config.yaml
levels_per_channel: 4
activation: "gelu"
mlp_ratio: 4
tie_embeddings: false
optimizer: "normuon"
warmup_steps: 4860
weight_decay: 0.003
Rows from block 3, named by matrix and row number. Rows with one number belong to one neuron. Each number is 200 + 20 x the weight over the matrix's rms, rounded and kept within 0 to 999. All counts start at 0.
# fc1: MLP up (model.blocks.3.mlp.fc1.weight, 768x192), inputs 0-191
# fc2: MLP down (model.blocks.3.mlp.fc2.weight, 192x768, transposed), outputs 0-191
fc1.129,204,200,176,177,216,201,198,208,207,201,210,195,181,163,149,259,182,213,213,200,221,187,198,231,179,206,184,175,238,195,157,209,196,238,173,192,219,202,165,229,224,189,214,199,217,195,199,257,181,219,196,254,201,226,236,206,191,187,155,224,190,204,209,222,246,180,179,170,225,195,178,200,165,196,226,157,189,210,233,197,213,158,209,168,198,176,174,218,207,194,177,209,200,244,233,213,190,176,206,185,197,212,182,211,190,211,182,249,172,217,194,169,223,173,192,209,156,183,212,182,225,236,224,208,231,175,200,201,172,221,235,211,211,199,209,216,192,204,224,216,219,192,217,207,150,219,205,228,228,204,189,148,203,224,167,167,212,175,190,180,195,164,200,209,202,205,237,211,205,167,223,205,187,169,212,183,176,218,175,231,179,193,175,206,216,179,222,183,186,182,227,209
fc1.130,180,178,208,201,226,223,207,152,189,222,227,212,176,182,248,212,216,211,208,201,204,173,187,163,207,156,198,192,181,206,189,206,208,214,208,189,200,195,229,174,211,193,201,184,188,196,194,190,254,209,231,181,194,201,255,214,209,197,216,190,209,185,212,182,213,196,180,238,208,183,166,183,201,175,191,195,175,198,175,191,204,225,225,229,211,187,215,195,246,242,225,193,174,192,197,211,202,217,217,215,204,197,193,199,201,204,195,189,195,224,195,197,185,189,184,213,171,207,194,191,183,192,170,228,220,196,201,206,237,200,196,194,190,197,189,189,166,208,212,207,198,211,208,167,206,220,214,237,181,168,211,151,199,184,195,235,213,179,174,213,203,182,221,206,220,169,222,203,227,189,210,174,178,185,193,232,186,218,152,212,188,183,240,201,199,221,167,191,207,207,178,191
fc1.131,214,203,182,218,168,203,194,224,235,192,225,196,208,226,222,238,188,175,179,170,230,202,174,178,215,209,211,223,198,177,190,215,205,187,169,182,183,165,197,242,197,211,191,186,200,247,215,157,214,184,187,178,201,211,208,190,195,193,206,183,212,202,231,240,208,228,198,206,205,205,164,224,219,214,202,179,188,167,211,216,163,213,235,185,195,200,205,217,182,156,254,183,207,175,169,177,192,229,182,208,203,183,258,183,206,208,224,179,200,222,242,187,204,227,212,207,176,195,200,180,200,173,208,230,240,195,205,176,213,170,197,211,205,211,205,217,215,241,218,176,158,215,180,194,195,189,206,205,185,219,194,196,235,210,164,203,232,188,171,202,204,178,206,220,198,188,198,194,197,208,157,194,218,200,176,195,212,208,180,210,204,186,216,193,165,183,194,219,220,191,182,186
fc1.132,187,209,195,199,175,164,221,195,206,181,196,203,232,171,195,196,189,197,216,189,192,232,186,186,211,165,183,203,196,183,203,201,189,213,220,210,205,210,205,173,217,196,207,215,177,227,186,189,196,191,204,207,175,211,208,201,211,199,197,183,202,185,199,208,188,249,230,207,221,214,205,209,192,241,183,208,179,191,168,220,199,214,201,179,225,193,187,228,210,180,161,213,219,181,208,176,187,221,211,241,233,158,233,204,213,213,174,201,195,153,242,208,210,197,212,213,143,184,232,227,164,216,158,223,215,195,169,196,211,204,185,223,189,201,212,215,210,164,185,221,210,207,214,183,172,192,171,179,215,221,218,193,174,214,182,244,210,225,195,198,210,205,163,175,211,177,211,229,192,201,158,155,199,234,202,198,229,198,235,218,201,138,195,206,211,178,232,171,197,227,169,215
fc1.133,185,185,212,184,174,214,214,228,232,205,215,178,216,204,241,191,179,191,194,180,184,236,183,162,220,182,202,213,179,209,204,199,210,187,204,185,200,219,215,200,212,228,174,210,221,173,199,215,190,205,216,193,199,219,191,207,226,223,235,230,180,188,228,176,173,169,198,189,180,178,208,206,208,241,171,205,187,200,214,218,185,225,215,188,192,199,191,224,194,212,153,201,177,193,191,180,229,173,197,191,226,171,171,222,199,196,242,201,217,201,187,207,180,232,206,186,173,187,174,166,206,195,213,217,214,198,195,228,194,201,220,208,207,238,210,231,174,197,211,225,169,198,178,169,212,218,195,196,221,212,216,210,197,175,191,192,187,218,176,226,206,159,154,190,209,199,203,208,200,195,220,155,177,198,187,183,202,189,185,185,236,202,199,201,230,203,210,195,189,223,224,214
fc1.134,216,209,219,192,186,199,194,199,209,211,199,213,201,182,225,186,212,227,197,188,156,221,201,184,229,176,219,189,166,198,181,226,188,201,170,200,193,221,207,202,201,227,179,223,175,221,191,165,183,192,189,198,243,189,158,227,188,170,216,202,187,238,207,239,205,206,223,226,205,229,216,180,173,218,172,197,183,225,207,171,206,192,201,172,214,214,188,190,233,212,216,172,211,199,177,183,222,170,215,207,193,212,188,181,201,179,225,219,177,187,165,183,219,181,220,183,212,183,229,200,187,166,220,208,202,236,186,216,184,199,186,233,205,206,195,170,214,176,195,222,177,199,170,167,193,192,193,213,218,190,199,212,195,207,211,247,201,224,184,217,163,209,218,186,207,164,203,215,181,229,186,198,235,188,212,181,206,197,225,188,214,182,202,234,204,214,185,203,209,165,246,176
fc1.135,200,220,177,194,199,196,184,167,168,171,225,228,191,203,173,215,253,193,186,214,178,187,197,189,186,162,219,196,198,181,218,209,173,220,190,186,206,207,225,173,162,194,227,175,157,201,183,178,223,213,233,212,191,227,215,179,172,188,172,191,235,197,194,198,226,197,172,197,227,243,223,199,152,222,205,216,203,249,173,216,210,191,214,175,177,208,203,200,208,193,209,173,212,189,206,230,191,220,229,213,176,219,198,195,204,181,238,176,187,190,200,183,216,197,198,210,208,243,167,181,227,217,214,237,214,211,214,190,210,160,224,206,185,187,166,197,173,206,194,177,188,195,205,194,181,199,231,215,175,220,240,196,222,219,190,197,206,158,198,204,200,195,190,201,217,193,202,178,198,195,202,198,213,181,200,196,215,216,201,186,184,194,202,210,211,232,208,204,181,211,203,231
fc1.136,162,226,202,185,205,183,235,170,206,163,203,208,198,201,187,229,179,203,223,197,183,211,181,205,233,182,172,229,209,208,225,174,195,213,201,182,210,200,186,224,213,202,178,212,205,193,212,226,186,230,219,190,232,217,234,158,190,216,209,206,161,214,155,211,216,217,217,228,204,232,143,155,213,182,196,215,182,213,217,185,197,157,182,182,199,216,211,204,194,211,222,182,223,229,213,190,224,193,228,174,197,200,207,221,183,189,221,192,246,172,195,187,177,170,201,195,233,199,195,183,239,213,196,216,241,184,191,205,211,181,201,190,156,177,211,202,204,176,167,205,215,150,208,228,166,209,219,166,217,195,240,180,191,168,220,182,186,167,203,237,206,199,170,178,216,198,208,219,195,217,193,180,234,180,166,202,214,193,168,213,208,223,207,162,202,178,192,221,225,235,183,218
fc1.137,213,218,215,208,185,204,202,194,240,187,191,220,215,213,214,219,193,174,224,188,185,189,173,211,219,204,215,173,184,208,204,194,231,204,174,223,159,177,184,181,172,205,214,225,194,210,212,206,182,227,175,187,182,195,237,195,207,173,225,201,219,184,178,186,189,238,232,216,221,174,161,189,203,179,164,187,183,169,203,191,212,199,191,242,206,175,190,234,223,191,197,165,192,205,189,193,171,180,226,202,186,202,216,225,228,180,198,195,226,213,184,204,219,209,216,173,227,219,227,208,175,217,182,216,224,194,198,193,226,190,202,197,210,217,155,208,216,176,203,172,214,199,204,186,173,175,163,195,221,173,210,216,206,207,165,213,198,198,164,225,199,191,189,204,223,205,169,207,234,181,206,187,218,206,162,202,220,205,199,221,200,205,195,250,188,227,210,185,215,215,201,156
fc1.138,215,209,192,174,253,163,200,136,158,194,196,226,202,192,191,218,178,231,206,260,186,199,225,214,228,153,189,183,180,189,203,186,256,220,219,178,221,206,169,200,189,204,230,171,197,193,159,228,215,181,204,228,208,202,203,214,178,247,182,187,201,183,208,180,183,142,175,204,226,229,218,185,218,189,190,203,205,195,202,234,210,201,258,215,225,187,141,198,212,203,170,223,219,192,215,252,201,190,207,183,218,194,162,192,201,187,225,204,163,183,180,156,180,174,208,221,212,206,167,222,226,191,194,200,165,203,209,202,224,225,240,210,174,200,177,207,180,194,175,207,209,219,202,190,197,224,183,204,188,210,223,143,216,174,176,210,224,207,189,201,203,180,202,186,210,157,232,228,202,177,204,167,220,180,221,191,185,211,204,197,236,224,196,205,228,205,175,212,214,215,180,207
fc1.139,203,181,172,171,215,191,198,156,178,227,181,217,203,188,190,206,197,248,212,216,208,170,205,218,228,166,201,218,171,205,191,190,217,227,229,207,189,220,196,203,205,187,209,195,199,175,206,195,207,208,202,207,205,171,191,232,202,260,190,210,159,185,214,217,221,141,160,177,204,219,209,219,185,202,195,198,158,220,211,229,202,208,244,180,199,194,197,227,204,200,208,242,236,185,240,231,209,194,175,187,236,162,219,208,189,202,224,195,206,199,193,197,183,142,203,244,218,187,196,228,179,205,184,219,226,181,228,196,205,232,219,186,187,234,199,166,200,187,183,184,163,184,177,198,169,213,201,230,218,181,183,175,198,187,181,221,210,181,180,219,207,167,172,195,224,187,240,236,197,136,189,186,197,216,240,185,178,208,224,168,211,229,179,166,222,154,201,226,221,258,186,165
fc1.140,198,163,225,200,176,210,187,203,201,217,208,206,216,212,188,172,179,198,196,190,191,227,219,168,212,213,175,175,210,194,188,202,215,228,176,195,206,212,214,220,188,206,196,232,247,192,186,179,186,206,194,203,215,188,208,159,207,219,192,179,214,165,226,157,229,225,185,171,162,184,194,169,180,198,194,183,172,222,181,189,196,207,210,210,218,236,206,209,198,231,197,210,219,230,195,206,207,190,219,183,220,180,181,204,223,211,233,201,224,185,174,175,154,175,202,217,192,204,171,196,222,201,172,200,206,213,244,202,215,185,225,225,228,222,200,202,210,193,184,195,211,202,188,254,212,201,213,201,210,193,210,192,214,207,226,179,177,168,215,218,186,162,199,213,227,210,196,176,215,196,177,224,192,177,203,199,159,193,202,189,228,217,196,199,190,196,195,177,196,162,176,233
fc1.141,180,212,208,187,212,198,214,182,214,200,210,217,181,192,221,223,203,157,195,189,177,197,144,176,229,203,191,184,200,184,237,167,213,199,219,171,212,186,202,200,231,219,185,189,189,208,191,194,193,230,213,237,265,211,206,199,167,192,205,179,178,242,184,225,190,216,205,191,223,211,163,159,183,213,170,191,198,206,228,200,177,182,207,208,208,208,176,177,212,164,192,226,210,172,198,213,220,182,214,202,223,194,196,230,211,198,196,191,198,151,208,169,217,177,190,219,225,185,193,207,200,189,220,193,236,222,169,204,182,223,194,210,218,216,163,215,203,187,165,191,190,153,191,220,211,194,208,193,226,188,222,190,202,218,172,216,204,189,226,197,216,234,166,218,208,194,196,195,235,225,223,194,162,195,188,195,215,182,191,201,216,197,230,194,170,174,220,211,214,223,184,200
fc1.142,175,184,165,176,208,215,206,177,210,195,225,178,187,222,218,223,185,208,217,192,211,210,204,194,198,219,166,180,185,200,181,200,184,201,192,221,222,207,206,181,222,197,182,183,235,232,190,216,195,223,157,205,188,180,204,237,207,183,224,219,176,180,195,236,209,191,195,200,205,182,171,230,231,206,257,199,181,221,205,183,174,207,206,206,219,224,188,185,235,216,177,216,207,222,209,200,195,182,218,191,228,185,155,189,203,233,217,187,181,205,207,200,202,189,202,174,183,217,181,189,222,188,221,200,183,200,163,241,179,210,196,225,206,196,162,207,184,218,201,225,208,174,210,232,211,156,218,158,234,205,182,207,228,184,195,217,214,189,170,163,200,217,221,198,184,218,188,203,232,206,199,180,180,199,161,187,186,195,189,226,202,195,200,209,219,194,177,182,188,204,184,239
fc1.143,222,189,179,184,170,208,231,198,178,187,207,234,215,213,238,195,229,200,209,213,223,180,202,181,172,190,201,240,214,161,173,150,164,212,195,199,190,238,206,200,232,220,178,197,184,200,204,199,226,206,202,210,219,240,213,180,217,186,245,168,215,204,182,233,192,215,212,158,180,232,210,201,225,187,191,183,203,227,228,160,223,194,181,185,204,194,220,214,209,205,192,197,223,197,174,201,193,151,186,164,167,197,215,197,169,211,211,202,196,204,184,223,224,198,206,196,198,204,189,191,181,225,180,209,189,194,209,213,190,214,221,135,212,183,215,229,192,197,162,200,200,190,182,214,188,223,208,175,224,182,186,169,205,181,196,219,190,186,206,202,205,194,226,193,220,194,218,202,165,192,245,204,203,213,220,214,199,235,165,219,196,172,216,246,195,156,204,232,198,209,176,194
fc1.144,179,197,197,194,199,222,188,245,224,203,216,164,219,190,209,237,188,217,214,212,186,206,178,170,195,217,204,203,199,191,209,201,214,219,200,200,166,160,176,167,184,200,199,199,192,182,205,207,201,210,194,182,219,189,167,216,192,198,189,164,206,172,166,184,197,186,190,201,169,203,178,174,232,206,188,201,227,216,224,222,211,215,222,210,217,185,223,218,201,210,183,186,208,183,212,201,205,210,205,190,202,152,194,200,199,238,194,175,223,218,211,182,223,163,214,236,194,198,255,211,179,161,229,201,219,187,196,186,194,174,190,225,207,231,215,197,216,178,161,185,185,206,147,170,178,221,212,191,171,226,227,207,151,218,217,206,215,209,208,189,193,185,198,250,193,217,210,202,217,223,199,176,195,210,189,208,230,205,221,214,208,195,200,183,201,163,216,212,208,224,193,195
fc1.145,213,167,217,191,185,186,234,212,199,194,203,164,188,184,197,210,204,215,199,181,191,183,193,195,192,190,198,159,194,217,199,191,217,181,222,198,205,191,185,198,190,226,185,198,206,195,217,193,211,200,163,230,187,212,185,191,219,203,212,221,214,186,186,187,182,213,232,164,219,204,206,167,188,185,180,197,193,217,187,219,154,180,202,206,151,197,218,207,191,202,234,215,192,185,204,199,220,168,216,197,201,197,226,229,184,185,178,213,182,202,201,219,226,198,202,216,231,219,211,192,164,197,194,218,203,178,188,196,191,193,200,184,206,209,191,203,217,172,188,200,225,228,192,213,176,174,232,218,200,198,145,247,210,196,194,215,203,229,199,165,189,161,229,224,199,217,235,213,213,191,222,204,203,243,218,205,189,205,216,195,168,203,198,201,240,202,163,207,222,192,185,231
fc1.146,235,197,203,191,177,200,187,193,197,241,192,193,200,186,208,200,224,198,143,185,198,185,197,184,219,179,210,173,176,185,203,180,189,194,210,193,189,224,191,217,226,218,185,186,208,213,183,202,190,195,186,219,230,223,249,193,208,194,169,230,229,204,211,187,206,185,138,151,243,207,147,182,186,215,217,192,206,187,193,223,202,211,189,184,201,192,191,202,224,200,195,201,196,182,198,210,198,199,217,203,214,233,198,205,188,194,186,227,153,221,227,216,222,176,169,206,177,193,216,221,199,208,180,176,196,242,196,215,195,238,211,204,186,209,234,193,164,186,204,204,187,207,199,190,206,209,235,207,206,192,220,214,232,152,197,203,175,203,194,184,176,208,209,205,239,191,242,208,223,218,194,201,196,228,192,193,171,165,158,191,232,214,185,232,204,238,180,196,188,197,205,207
fc2.129,190,215,186,185,211,153,229,199,168,183,181,215,242,180,209,192,204,203,188,203,207,237,182,186,253,187,194,194,173,227,198,176,234,186,196,173,190,192,210,202,147,199,212,222,196,218,224,175,190,205,201,193,234,216,168,196,191,212,196,201,192,190,206,186,190,185,225,216,182,220,208,226,211,241,218,209,208,193,234,167,187,221,231,183,234,194,217,204,208,188,181,221,174,168,167,213,179,221,202,164,214,217,211,178,203,223,200,217,220,183,214,209,152,181,229,188,219,157,158,204,202,227,188,171,172,176,210,188,172,212,198,159,221,202,242,215,221,191,215,195,183,203,184,218,182,164,199,208,185,179,202,232,187,222,196,181,210,203,199,242,216,212,224,180,159,232,207,172,209,206,193,194,239,189,195,211,222,201,222,231,203,141,206,181,224,219,222,225,160,190,195,216
fc2.130,227,203,195,212,156,216,227,228,225,180,148,168,157,187,204,179,174,175,141,204,227,213,223,180,185,226,163,204,193,200,209,167,179,199,201,172,186,208,215,188,197,238,175,200,205,235,187,191,184,193,198,203,189,187,188,195,201,193,200,212,190,214,237,202,184,198,197,189,198,203,202,187,208,255,241,239,224,224,186,238,209,200,184,219,200,183,176,219,153,202,228,224,213,198,214,173,214,200,198,164,193,235,201,214,212,214,240,194,181,206,213,184,223,180,183,187,206,165,256,223,185,216,217,211,237,218,222,170,202,189,201,237,223,180,219,217,199,181,212,201,202,127,220,181,189,201,196,186,200,210,205,200,186,190,212,182,220,185,219,213,197,188,181,192,173,217,177,188,189,224,227,202,212,190,214,162,232,176,219,178,202,228,198,172,171,201,241,218,196,178,205,214
fc2.131,202,228,212,166,210,223,198,188,200,222,178,224,208,215,196,130,177,226,204,256,191,207,221,225,172,200,195,170,200,191,189,180,186,260,228,186,164,217,221,202,183,171,216,232,179,169,196,214,179,222,200,217,226,183,177,202,203,178,195,181,181,188,230,203,186,190,184,171,197,205,199,197,150,182,206,196,202,217,180,179,175,205,180,185,237,160,184,214,179,228,155,197,188,233,209,208,212,179,185,204,221,208,181,239,181,205,223,218,193,187,162,179,175,165,192,210,210,208,172,184,223,212,208,191,184,217,192,205,230,227,232,162,193,216,217,211,200,185,184,211,207,200,190,180,207,211,212,188,204,202,198,239,178,197,206,202,202,222,205,230,213,218,221,184,220,168,181,235,213,203,225,188,217,203,228,202,237,183,218,175,173,192,179,198,205,192,209,214,207,201,242,218
fc2.132,192,200,224,189,219,193,195,215,207,233,235,208,245,254,232,205,183,211,207,218,192,231,219,214,200,205,172,176,220,218,199,201,177,163,210,240,171,222,177,192,197,215,235,163,184,211,226,200,196,139,190,185,262,193,182,206,231,214,226,199,190,199,195,237,160,205,248,211,202,203,206,200,183,151,224,236,177,186,206,165,165,172,194,211,146,198,241,196,175,226,159,176,201,181,193,182,210,221,211,224,204,185,177,200,205,240,198,196,211,259,183,205,215,200,188,205,196,207,214,216,208,250,201,174,192,200,176,189,194,209,213,227,219,174,204,198,237,195,219,169,164,191,201,165,182,166,214,203,220,184,187,189,219,240,205,153,168,202,197,189,172,174,189,142,221,253,176,176,214,212,197,218,198,180,180,206,205,186,229,187,202,176,192,219,185,197,175,214,184,173,190,210
fc2.133,210,229,194,202,194,176,187,207,197,184,214,227,174,209,186,187,198,212,185,187,207,209,178,199,176,197,173,193,217,216,189,169,226,207,217,178,200,179,174,204,212,186,227,190,214,219,174,169,193,207,168,190,187,214,207,223,234,214,182,202,184,199,235,205,211,195,204,179,184,180,183,220,199,205,220,206,191,196,187,195,238,210,182,193,218,201,186,165,222,194,208,200,201,208,193,215,202,196,200,185,171,189,209,227,218,194,195,184,214,194,180,199,196,195,229,204,219,199,220,243,202,177,202,238,204,206,194,208,204,209,187,181,186,181,202,190,184,227,192,178,188,211,224,215,196,212,183,187,203,206,173,180,200,183,224,193,194,197,225,231,193,238,207,203,181,189,199,200,211,213,189,194,217,194,225,212,188,216,208,215,199,235,206,185,238,163,182,208,194,178,179,169
fc2.134,187,222,211,187,180,185,149,193,153,215,216,199,194,212,190,241,200,196,162,188,221,167,190,173,208,205,223,224,213,199,187,200,206,197,218,200,185,194,201,203,189,189,203,181,220,209,207,210,184,191,224,196,229,207,223,180,233,205,176,175,191,196,214,206,219,182,192,176,218,201,185,197,201,194,212,194,260,216,186,193,199,220,184,178,195,145,221,198,178,201,204,201,203,220,206,183,219,216,224,193,193,178,225,197,171,223,209,154,220,230,214,212,196,205,176,208,178,196,209,168,185,240,261,206,187,190,241,159,245,206,217,206,150,194,173,204,234,198,190,192,207,178,207,198,201,222,195,190,197,197,214,232,211,208,186,205,208,167,211,208,186,172,161,186,181,194,197,177,210,202,188,178,228,200,216,206,172,230,191,198,193,232,188,217,191,175,178,223,203,201,185,261
fc2.135,183,183,204,204,149,213,184,185,250,177,183,182,185,229,227,219,165,209,231,200,184,185,238,267,214,212,266,224,192,199,204,205,240,224,167,135,198,238,167,186,195,193,186,219,216,228,178,183,204,233,181,225,191,237,161,154,192,202,228,205,185,190,196,224,215,170,210,227,227,219,198,211,234,183,203,194,169,218,202,223,215,176,178,194,206,232,181,270,198,215,177,215,205,196,180,162,165,232,215,195,156,224,182,189,206,189,140,174,212,233,179,215,211,215,175,165,227,172,201,175,204,228,181,209,216,179,202,183,203,202,216,206,176,177,188,225,210,201,220,195,167,207,208,217,200,194,172,172,155,199,195,217,199,226,190,209,199,179,186,212,217,195,171,222,252,189,208,192,164,223,204,213,208,226,194,170,223,213,198,199,161,202,177,195,233,160,231,204,211,163,210,198
fc2.136,180,178,235,208,189,191,184,215,181,204,220,194,201,237,181,206,193,177,210,199,220,195,192,208,174,215,198,185,233,215,179,185,229,232,174,213,200,188,159,218,209,219,207,184,197,196,215,213,192,189,197,208,174,199,235,210,222,172,248,200,206,201,153,222,163,225,215,177,200,186,214,215,189,178,207,229,215,190,156,201,238,212,210,187,180,203,196,200,191,183,200,180,200,175,211,232,194,231,198,199,204,158,186,208,213,199,195,244,192,192,218,204,218,187,228,246,177,195,173,190,207,187,219,227,188,204,222,158,181,199,187,168,175,194,171,202,188,218,192,221,211,220,187,185,199,167,194,189,202,173,211,227,198,223,203,190,223,185,215,224,173,188,242,213,200,203,227,183,159,207,199,200,207,195,213,234,206,217,186,196,197,198,173,216,209,182,167,191,196,162,213,189
fc2.137,181,213,200,214,223,200,217,207,208,242,206,198,196,190,230,203,165,191,221,228,242,224,228,200,192,197,189,185,215,181,194,197,230,241,209,203,164,239,190,218,211,223,202,195,181,176,219,197,189,204,174,231,213,201,153,190,189,170,206,212,194,214,214,188,203,191,250,209,189,234,188,170,195,210,225,215,208,196,210,207,189,198,212,174,214,193,185,224,220,169,196,196,249,201,191,187,200,182,207,208,208,185,181,201,198,221,228,200,185,186,259,201,177,229,169,243,209,226,197,189,201,194,184,174,194,187,200,183,171,233,148,241,191,198,211,167,189,221,207,170,206,212,205,210,193,199,160,177,186,185,189,195,172,226,220,179,152,195,152,203,196,215,214,223,217,198,184,207,201,195,189,199,206,148,175,215,182,205,193,211,204,147,180,184,230,191,203,174,196,228,209,177
fc2.138,181,180,181,197,170,216,212,206,248,243,206,212,194,210,192,218,196,209,211,202,217,207,187,163,258,180,209,185,212,182,199,200,229,238,201,183,182,222,198,211,185,203,202,181,183,189,160,256,181,206,187,206,213,199,146,191,219,180,174,156,211,196,221,187,158,184,197,203,172,202,201,180,162,204,207,227,213,201,232,212,185,216,174,217,239,227,219,204,178,194,195,217,206,186,178,192,248,198,176,187,199,201,198,231,188,164,262,226,210,171,214,179,213,174,184,205,214,217,214,200,227,209,220,184,216,236,187,212,192,185,181,241,174,229,197,226,200,210,216,208,192,189,155,178,186,176,201,196,208,218,177,193,187,212,162,217,183,209,213,232,214,174,215,227,159,199,177,194,221,208,184,218,241,216,198,229,200,207,185,176,191,188,173,188,187,207,217,146,221,185,235,181
fc2.139,210,206,167,185,168,186,167,241,237,234,229,204,191,237,220,217,223,170,224,205,237,205,188,192,193,193,203,200,188,188,196,222,207,213,165,169,197,223,215,216,222,174,220,174,204,230,191,220,173,214,219,151,231,186,184,214,217,221,174,155,192,145,179,247,172,228,164,196,160,179,183,183,185,169,198,195,211,186,198,201,195,198,182,219,233,214,209,230,222,202,193,209,208,186,200,170,227,191,193,198,183,221,217,210,199,183,223,146,196,222,173,172,176,202,174,174,205,247,188,239,223,207,240,166,215,244,171,229,171,174,248,212,164,202,208,189,175,211,236,204,195,228,185,192,198,225,204,213,197,209,218,213,201,196,151,166,238,195,229,202,213,170,225,193,196,210,179,177,196,197,222,267,202,196,196,220,173,220,186,180,195,211,205,179,124,230,205,185,235,189,199,167
fc2.140,212,183,215,222,209,234,219,211,182,211,187,216,206,237,210,188,170,229,184,255,202,187,177,213,171,168,195,177,214,204,204,198,191,179,237,212,176,214,190,191,175,203,237,219,176,209,220,212,216,208,226,180,192,148,192,199,205,158,204,206,187,220,166,197,212,199,200,200,190,219,182,201,186,183,215,178,205,220,219,213,182,202,192,170,181,187,224,214,226,208,183,194,181,163,214,160,226,218,201,241,165,202,204,241,169,206,152,202,209,208,141,194,187,237,197,186,187,187,190,183,205,189,215,219,211,214,219,208,227,177,228,209,215,184,187,215,204,190,249,185,189,198,211,184,197,188,194,197,185,195,222,189,195,229,198,230,176,197,184,201,215,192,184,192,178,203,223,196,218,194,230,201,231,186,172,211,230,208,223,162,161,186,214,205,192,183,178,188,198,234,214,194
fc2.141,250,189,217,220,172,179,196,201,162,239,208,182,215,216,208,227,222,208,204,160,195,207,198,236,150,194,203,168,226,235,225,238,205,208,176,232,162,187,193,244,198,171,195,181,195,185,170,225,228,225,217,163,179,190,203,197,215,191,224,189,179,185,183,198,206,205,178,202,169,208,208,202,194,186,193,195,211,217,193,234,225,176,189,199,177,189,204,223,197,209,196,175,190,215,172,196,184,186,203,176,180,213,231,161,212,220,200,214,179,201,157,245,227,236,206,220,177,202,209,209,226,191,197,216,181,225,216,212,199,211,220,199,198,172,190,209,243,188,183,173,203,198,223,192,211,229,184,220,215,207,151,218,209,226,255,211,180,167,160,217,198,206,208,167,212,186,220,199,189,220,161,165,217,232,199,218,199,176,176,194,194,209,162,215,210,204,179,162,213,208,223,189
fc2.142,217,190,217,207,216,223,185,171,198,213,205,200,176,171,188,219,214,200,214,180,228,185,185,209,213,207,199,194,204,200,186,199,243,212,168,213,196,176,186,213,177,179,215,189,183,185,196,204,176,182,206,191,182,209,194,216,200,191,211,187,233,180,212,192,178,188,235,205,182,211,246,167,215,203,180,184,224,190,185,187,200,179,202,196,195,209,219,240,191,201,227,194,201,193,183,184,195,189,192,226,207,193,216,221,188,190,214,212,193,186,205,217,218,211,208,203,210,186,209,208,192,190,204,205,213,199,184,211,200,182,212,174,208,217,213,197,192,181,228,192,195,197,199,178,204,231,176,202,189,203,236,212,177,249,221,192,173,223,226,232,182,188,202,209,217,170,198,171,178,201,191,190,254,208,222,196,172,209,197,191,196,187,179,159,173,204,213,230,211,207,181,182
fc2.143,183,201,195,153,218,183,216,155,199,172,209,196,200,193,198,169,204,204,221,209,234,200,189,176,241,208,201,210,204,215,187,224,224,198,211,202,205,223,213,176,214,207,212,162,185,194,170,225,193,168,201,214,201,175,204,171,188,181,217,187,241,175,230,198,222,166,247,214,179,166,201,191,163,217,199,183,205,202,196,209,201,206,201,219,235,182,174,187,205,191,190,229,226,230,214,187,209,188,207,195,218,245,211,182,186,190,207,189,178,176,256,188,208,191,217,206,205,214,198,202,208,196,187,153,187,213,210,181,180,191,192,165,206,173,178,195,198,207,180,154,213,205,178,223,207,201,207,194,195,167,194,219,186,210,173,187,217,195,177,197,242,247,191,240,212,214,199,213,201,231,223,199,217,197,203,186,217,201,212,201,222,172,190,184,221,179,220,187,198,203,203,188
fc2.144,190,231,235,181,206,168,230,153,182,172,187,195,183,199,199,201,219,206,192,217,224,178,181,204,232,187,210,211,186,207,191,216,205,206,170,207,219,222,231,195,204,167,220,215,166,197,208,201,220,195,193,208,188,228,234,191,185,208,218,184,194,181,235,205,206,206,215,175,200,219,209,226,198,188,199,182,209,196,139,192,200,204,211,235,205,162,177,197,198,211,249,186,199,213,215,206,152,154,200,210,185,225,230,166,201,176,189,205,140,196,197,204,172,226,196,172,183,219,225,170,228,210,220,184,209,202,224,210,196,200,159,207,214,199,188,210,169,196,198,207,201,228,201,252,218,236,219,208,242,161,185,199,232,206,190,191,193,184,177,236,186,193,182,194,220,197,195,195,185,191,222,186,174,232,225,184,195,220,176,236,209,218,193,207,171,173,187,187,185,181,204,183
fc2.145,204,198,176,208,218,192,206,189,177,216,194,225,190,209,194,177,211,226,202,187,195,212,210,207,180,193,238,219,200,177,209,224,192,210,181,215,187,223,239,208,211,195,219,192,180,190,239,228,208,225,222,187,242,196,193,202,181,237,207,172,211,203,233,192,229,197,204,194,207,197,181,227,187,205,195,218,212,144,198,184,222,193,222,185,199,175,193,184,170,169,167,155,188,202,181,180,206,217,182,202,198,219,201,158,222,182,208,191,185,196,206,196,162,195,223,218,199,166,194,199,199,235,169,173,199,209,193,154,214,204,226,190,187,209,177,162,219,238,212,206,209,189,234,204,208,178,152,210,202,209,253,142,207,218,202,202,216,173,243,193,171,235,194,204,206,240,173,177,187,179,189,217,185,211,215,169,223,209,178,198,209,197,236,224,152,207,227,194,200,209,213,185
fc2.146,186,241,223,204,191,207,212,176,212,200,211,201,209,199,211,158,147,186,182,197,188,182,179,196,240,232,171,179,261,164,181,193,200,210,214,220,205,217,221,219,248,216,170,194,197,162,178,186,154,217,190,211,232,191,217,207,174,204,246,166,223,195,211,179,203,203,200,204,213,213,231,157,172,238,186,203,212,218,202,198,231,207,188,203,204,203,187,215,188,258,206,229,172,216,230,186,212,182,166,177,194,192,221,196,180,195,199,188,199,212,185,177,184,170,166,219,190,199,190,196,192,213,218,177,187,183,188,181,241,209,204,203,220,203,199,196,199,198,200,186,183,160,230,208,211,236,195,210,196,216,223,205,190,210,207,197,195,183,200,203,214,197,205,216,217,193,190,189,186,209,199,228,180,198,184,231,174,208,227,197,183,215,215,197,187,181,199,181,202,195,201,231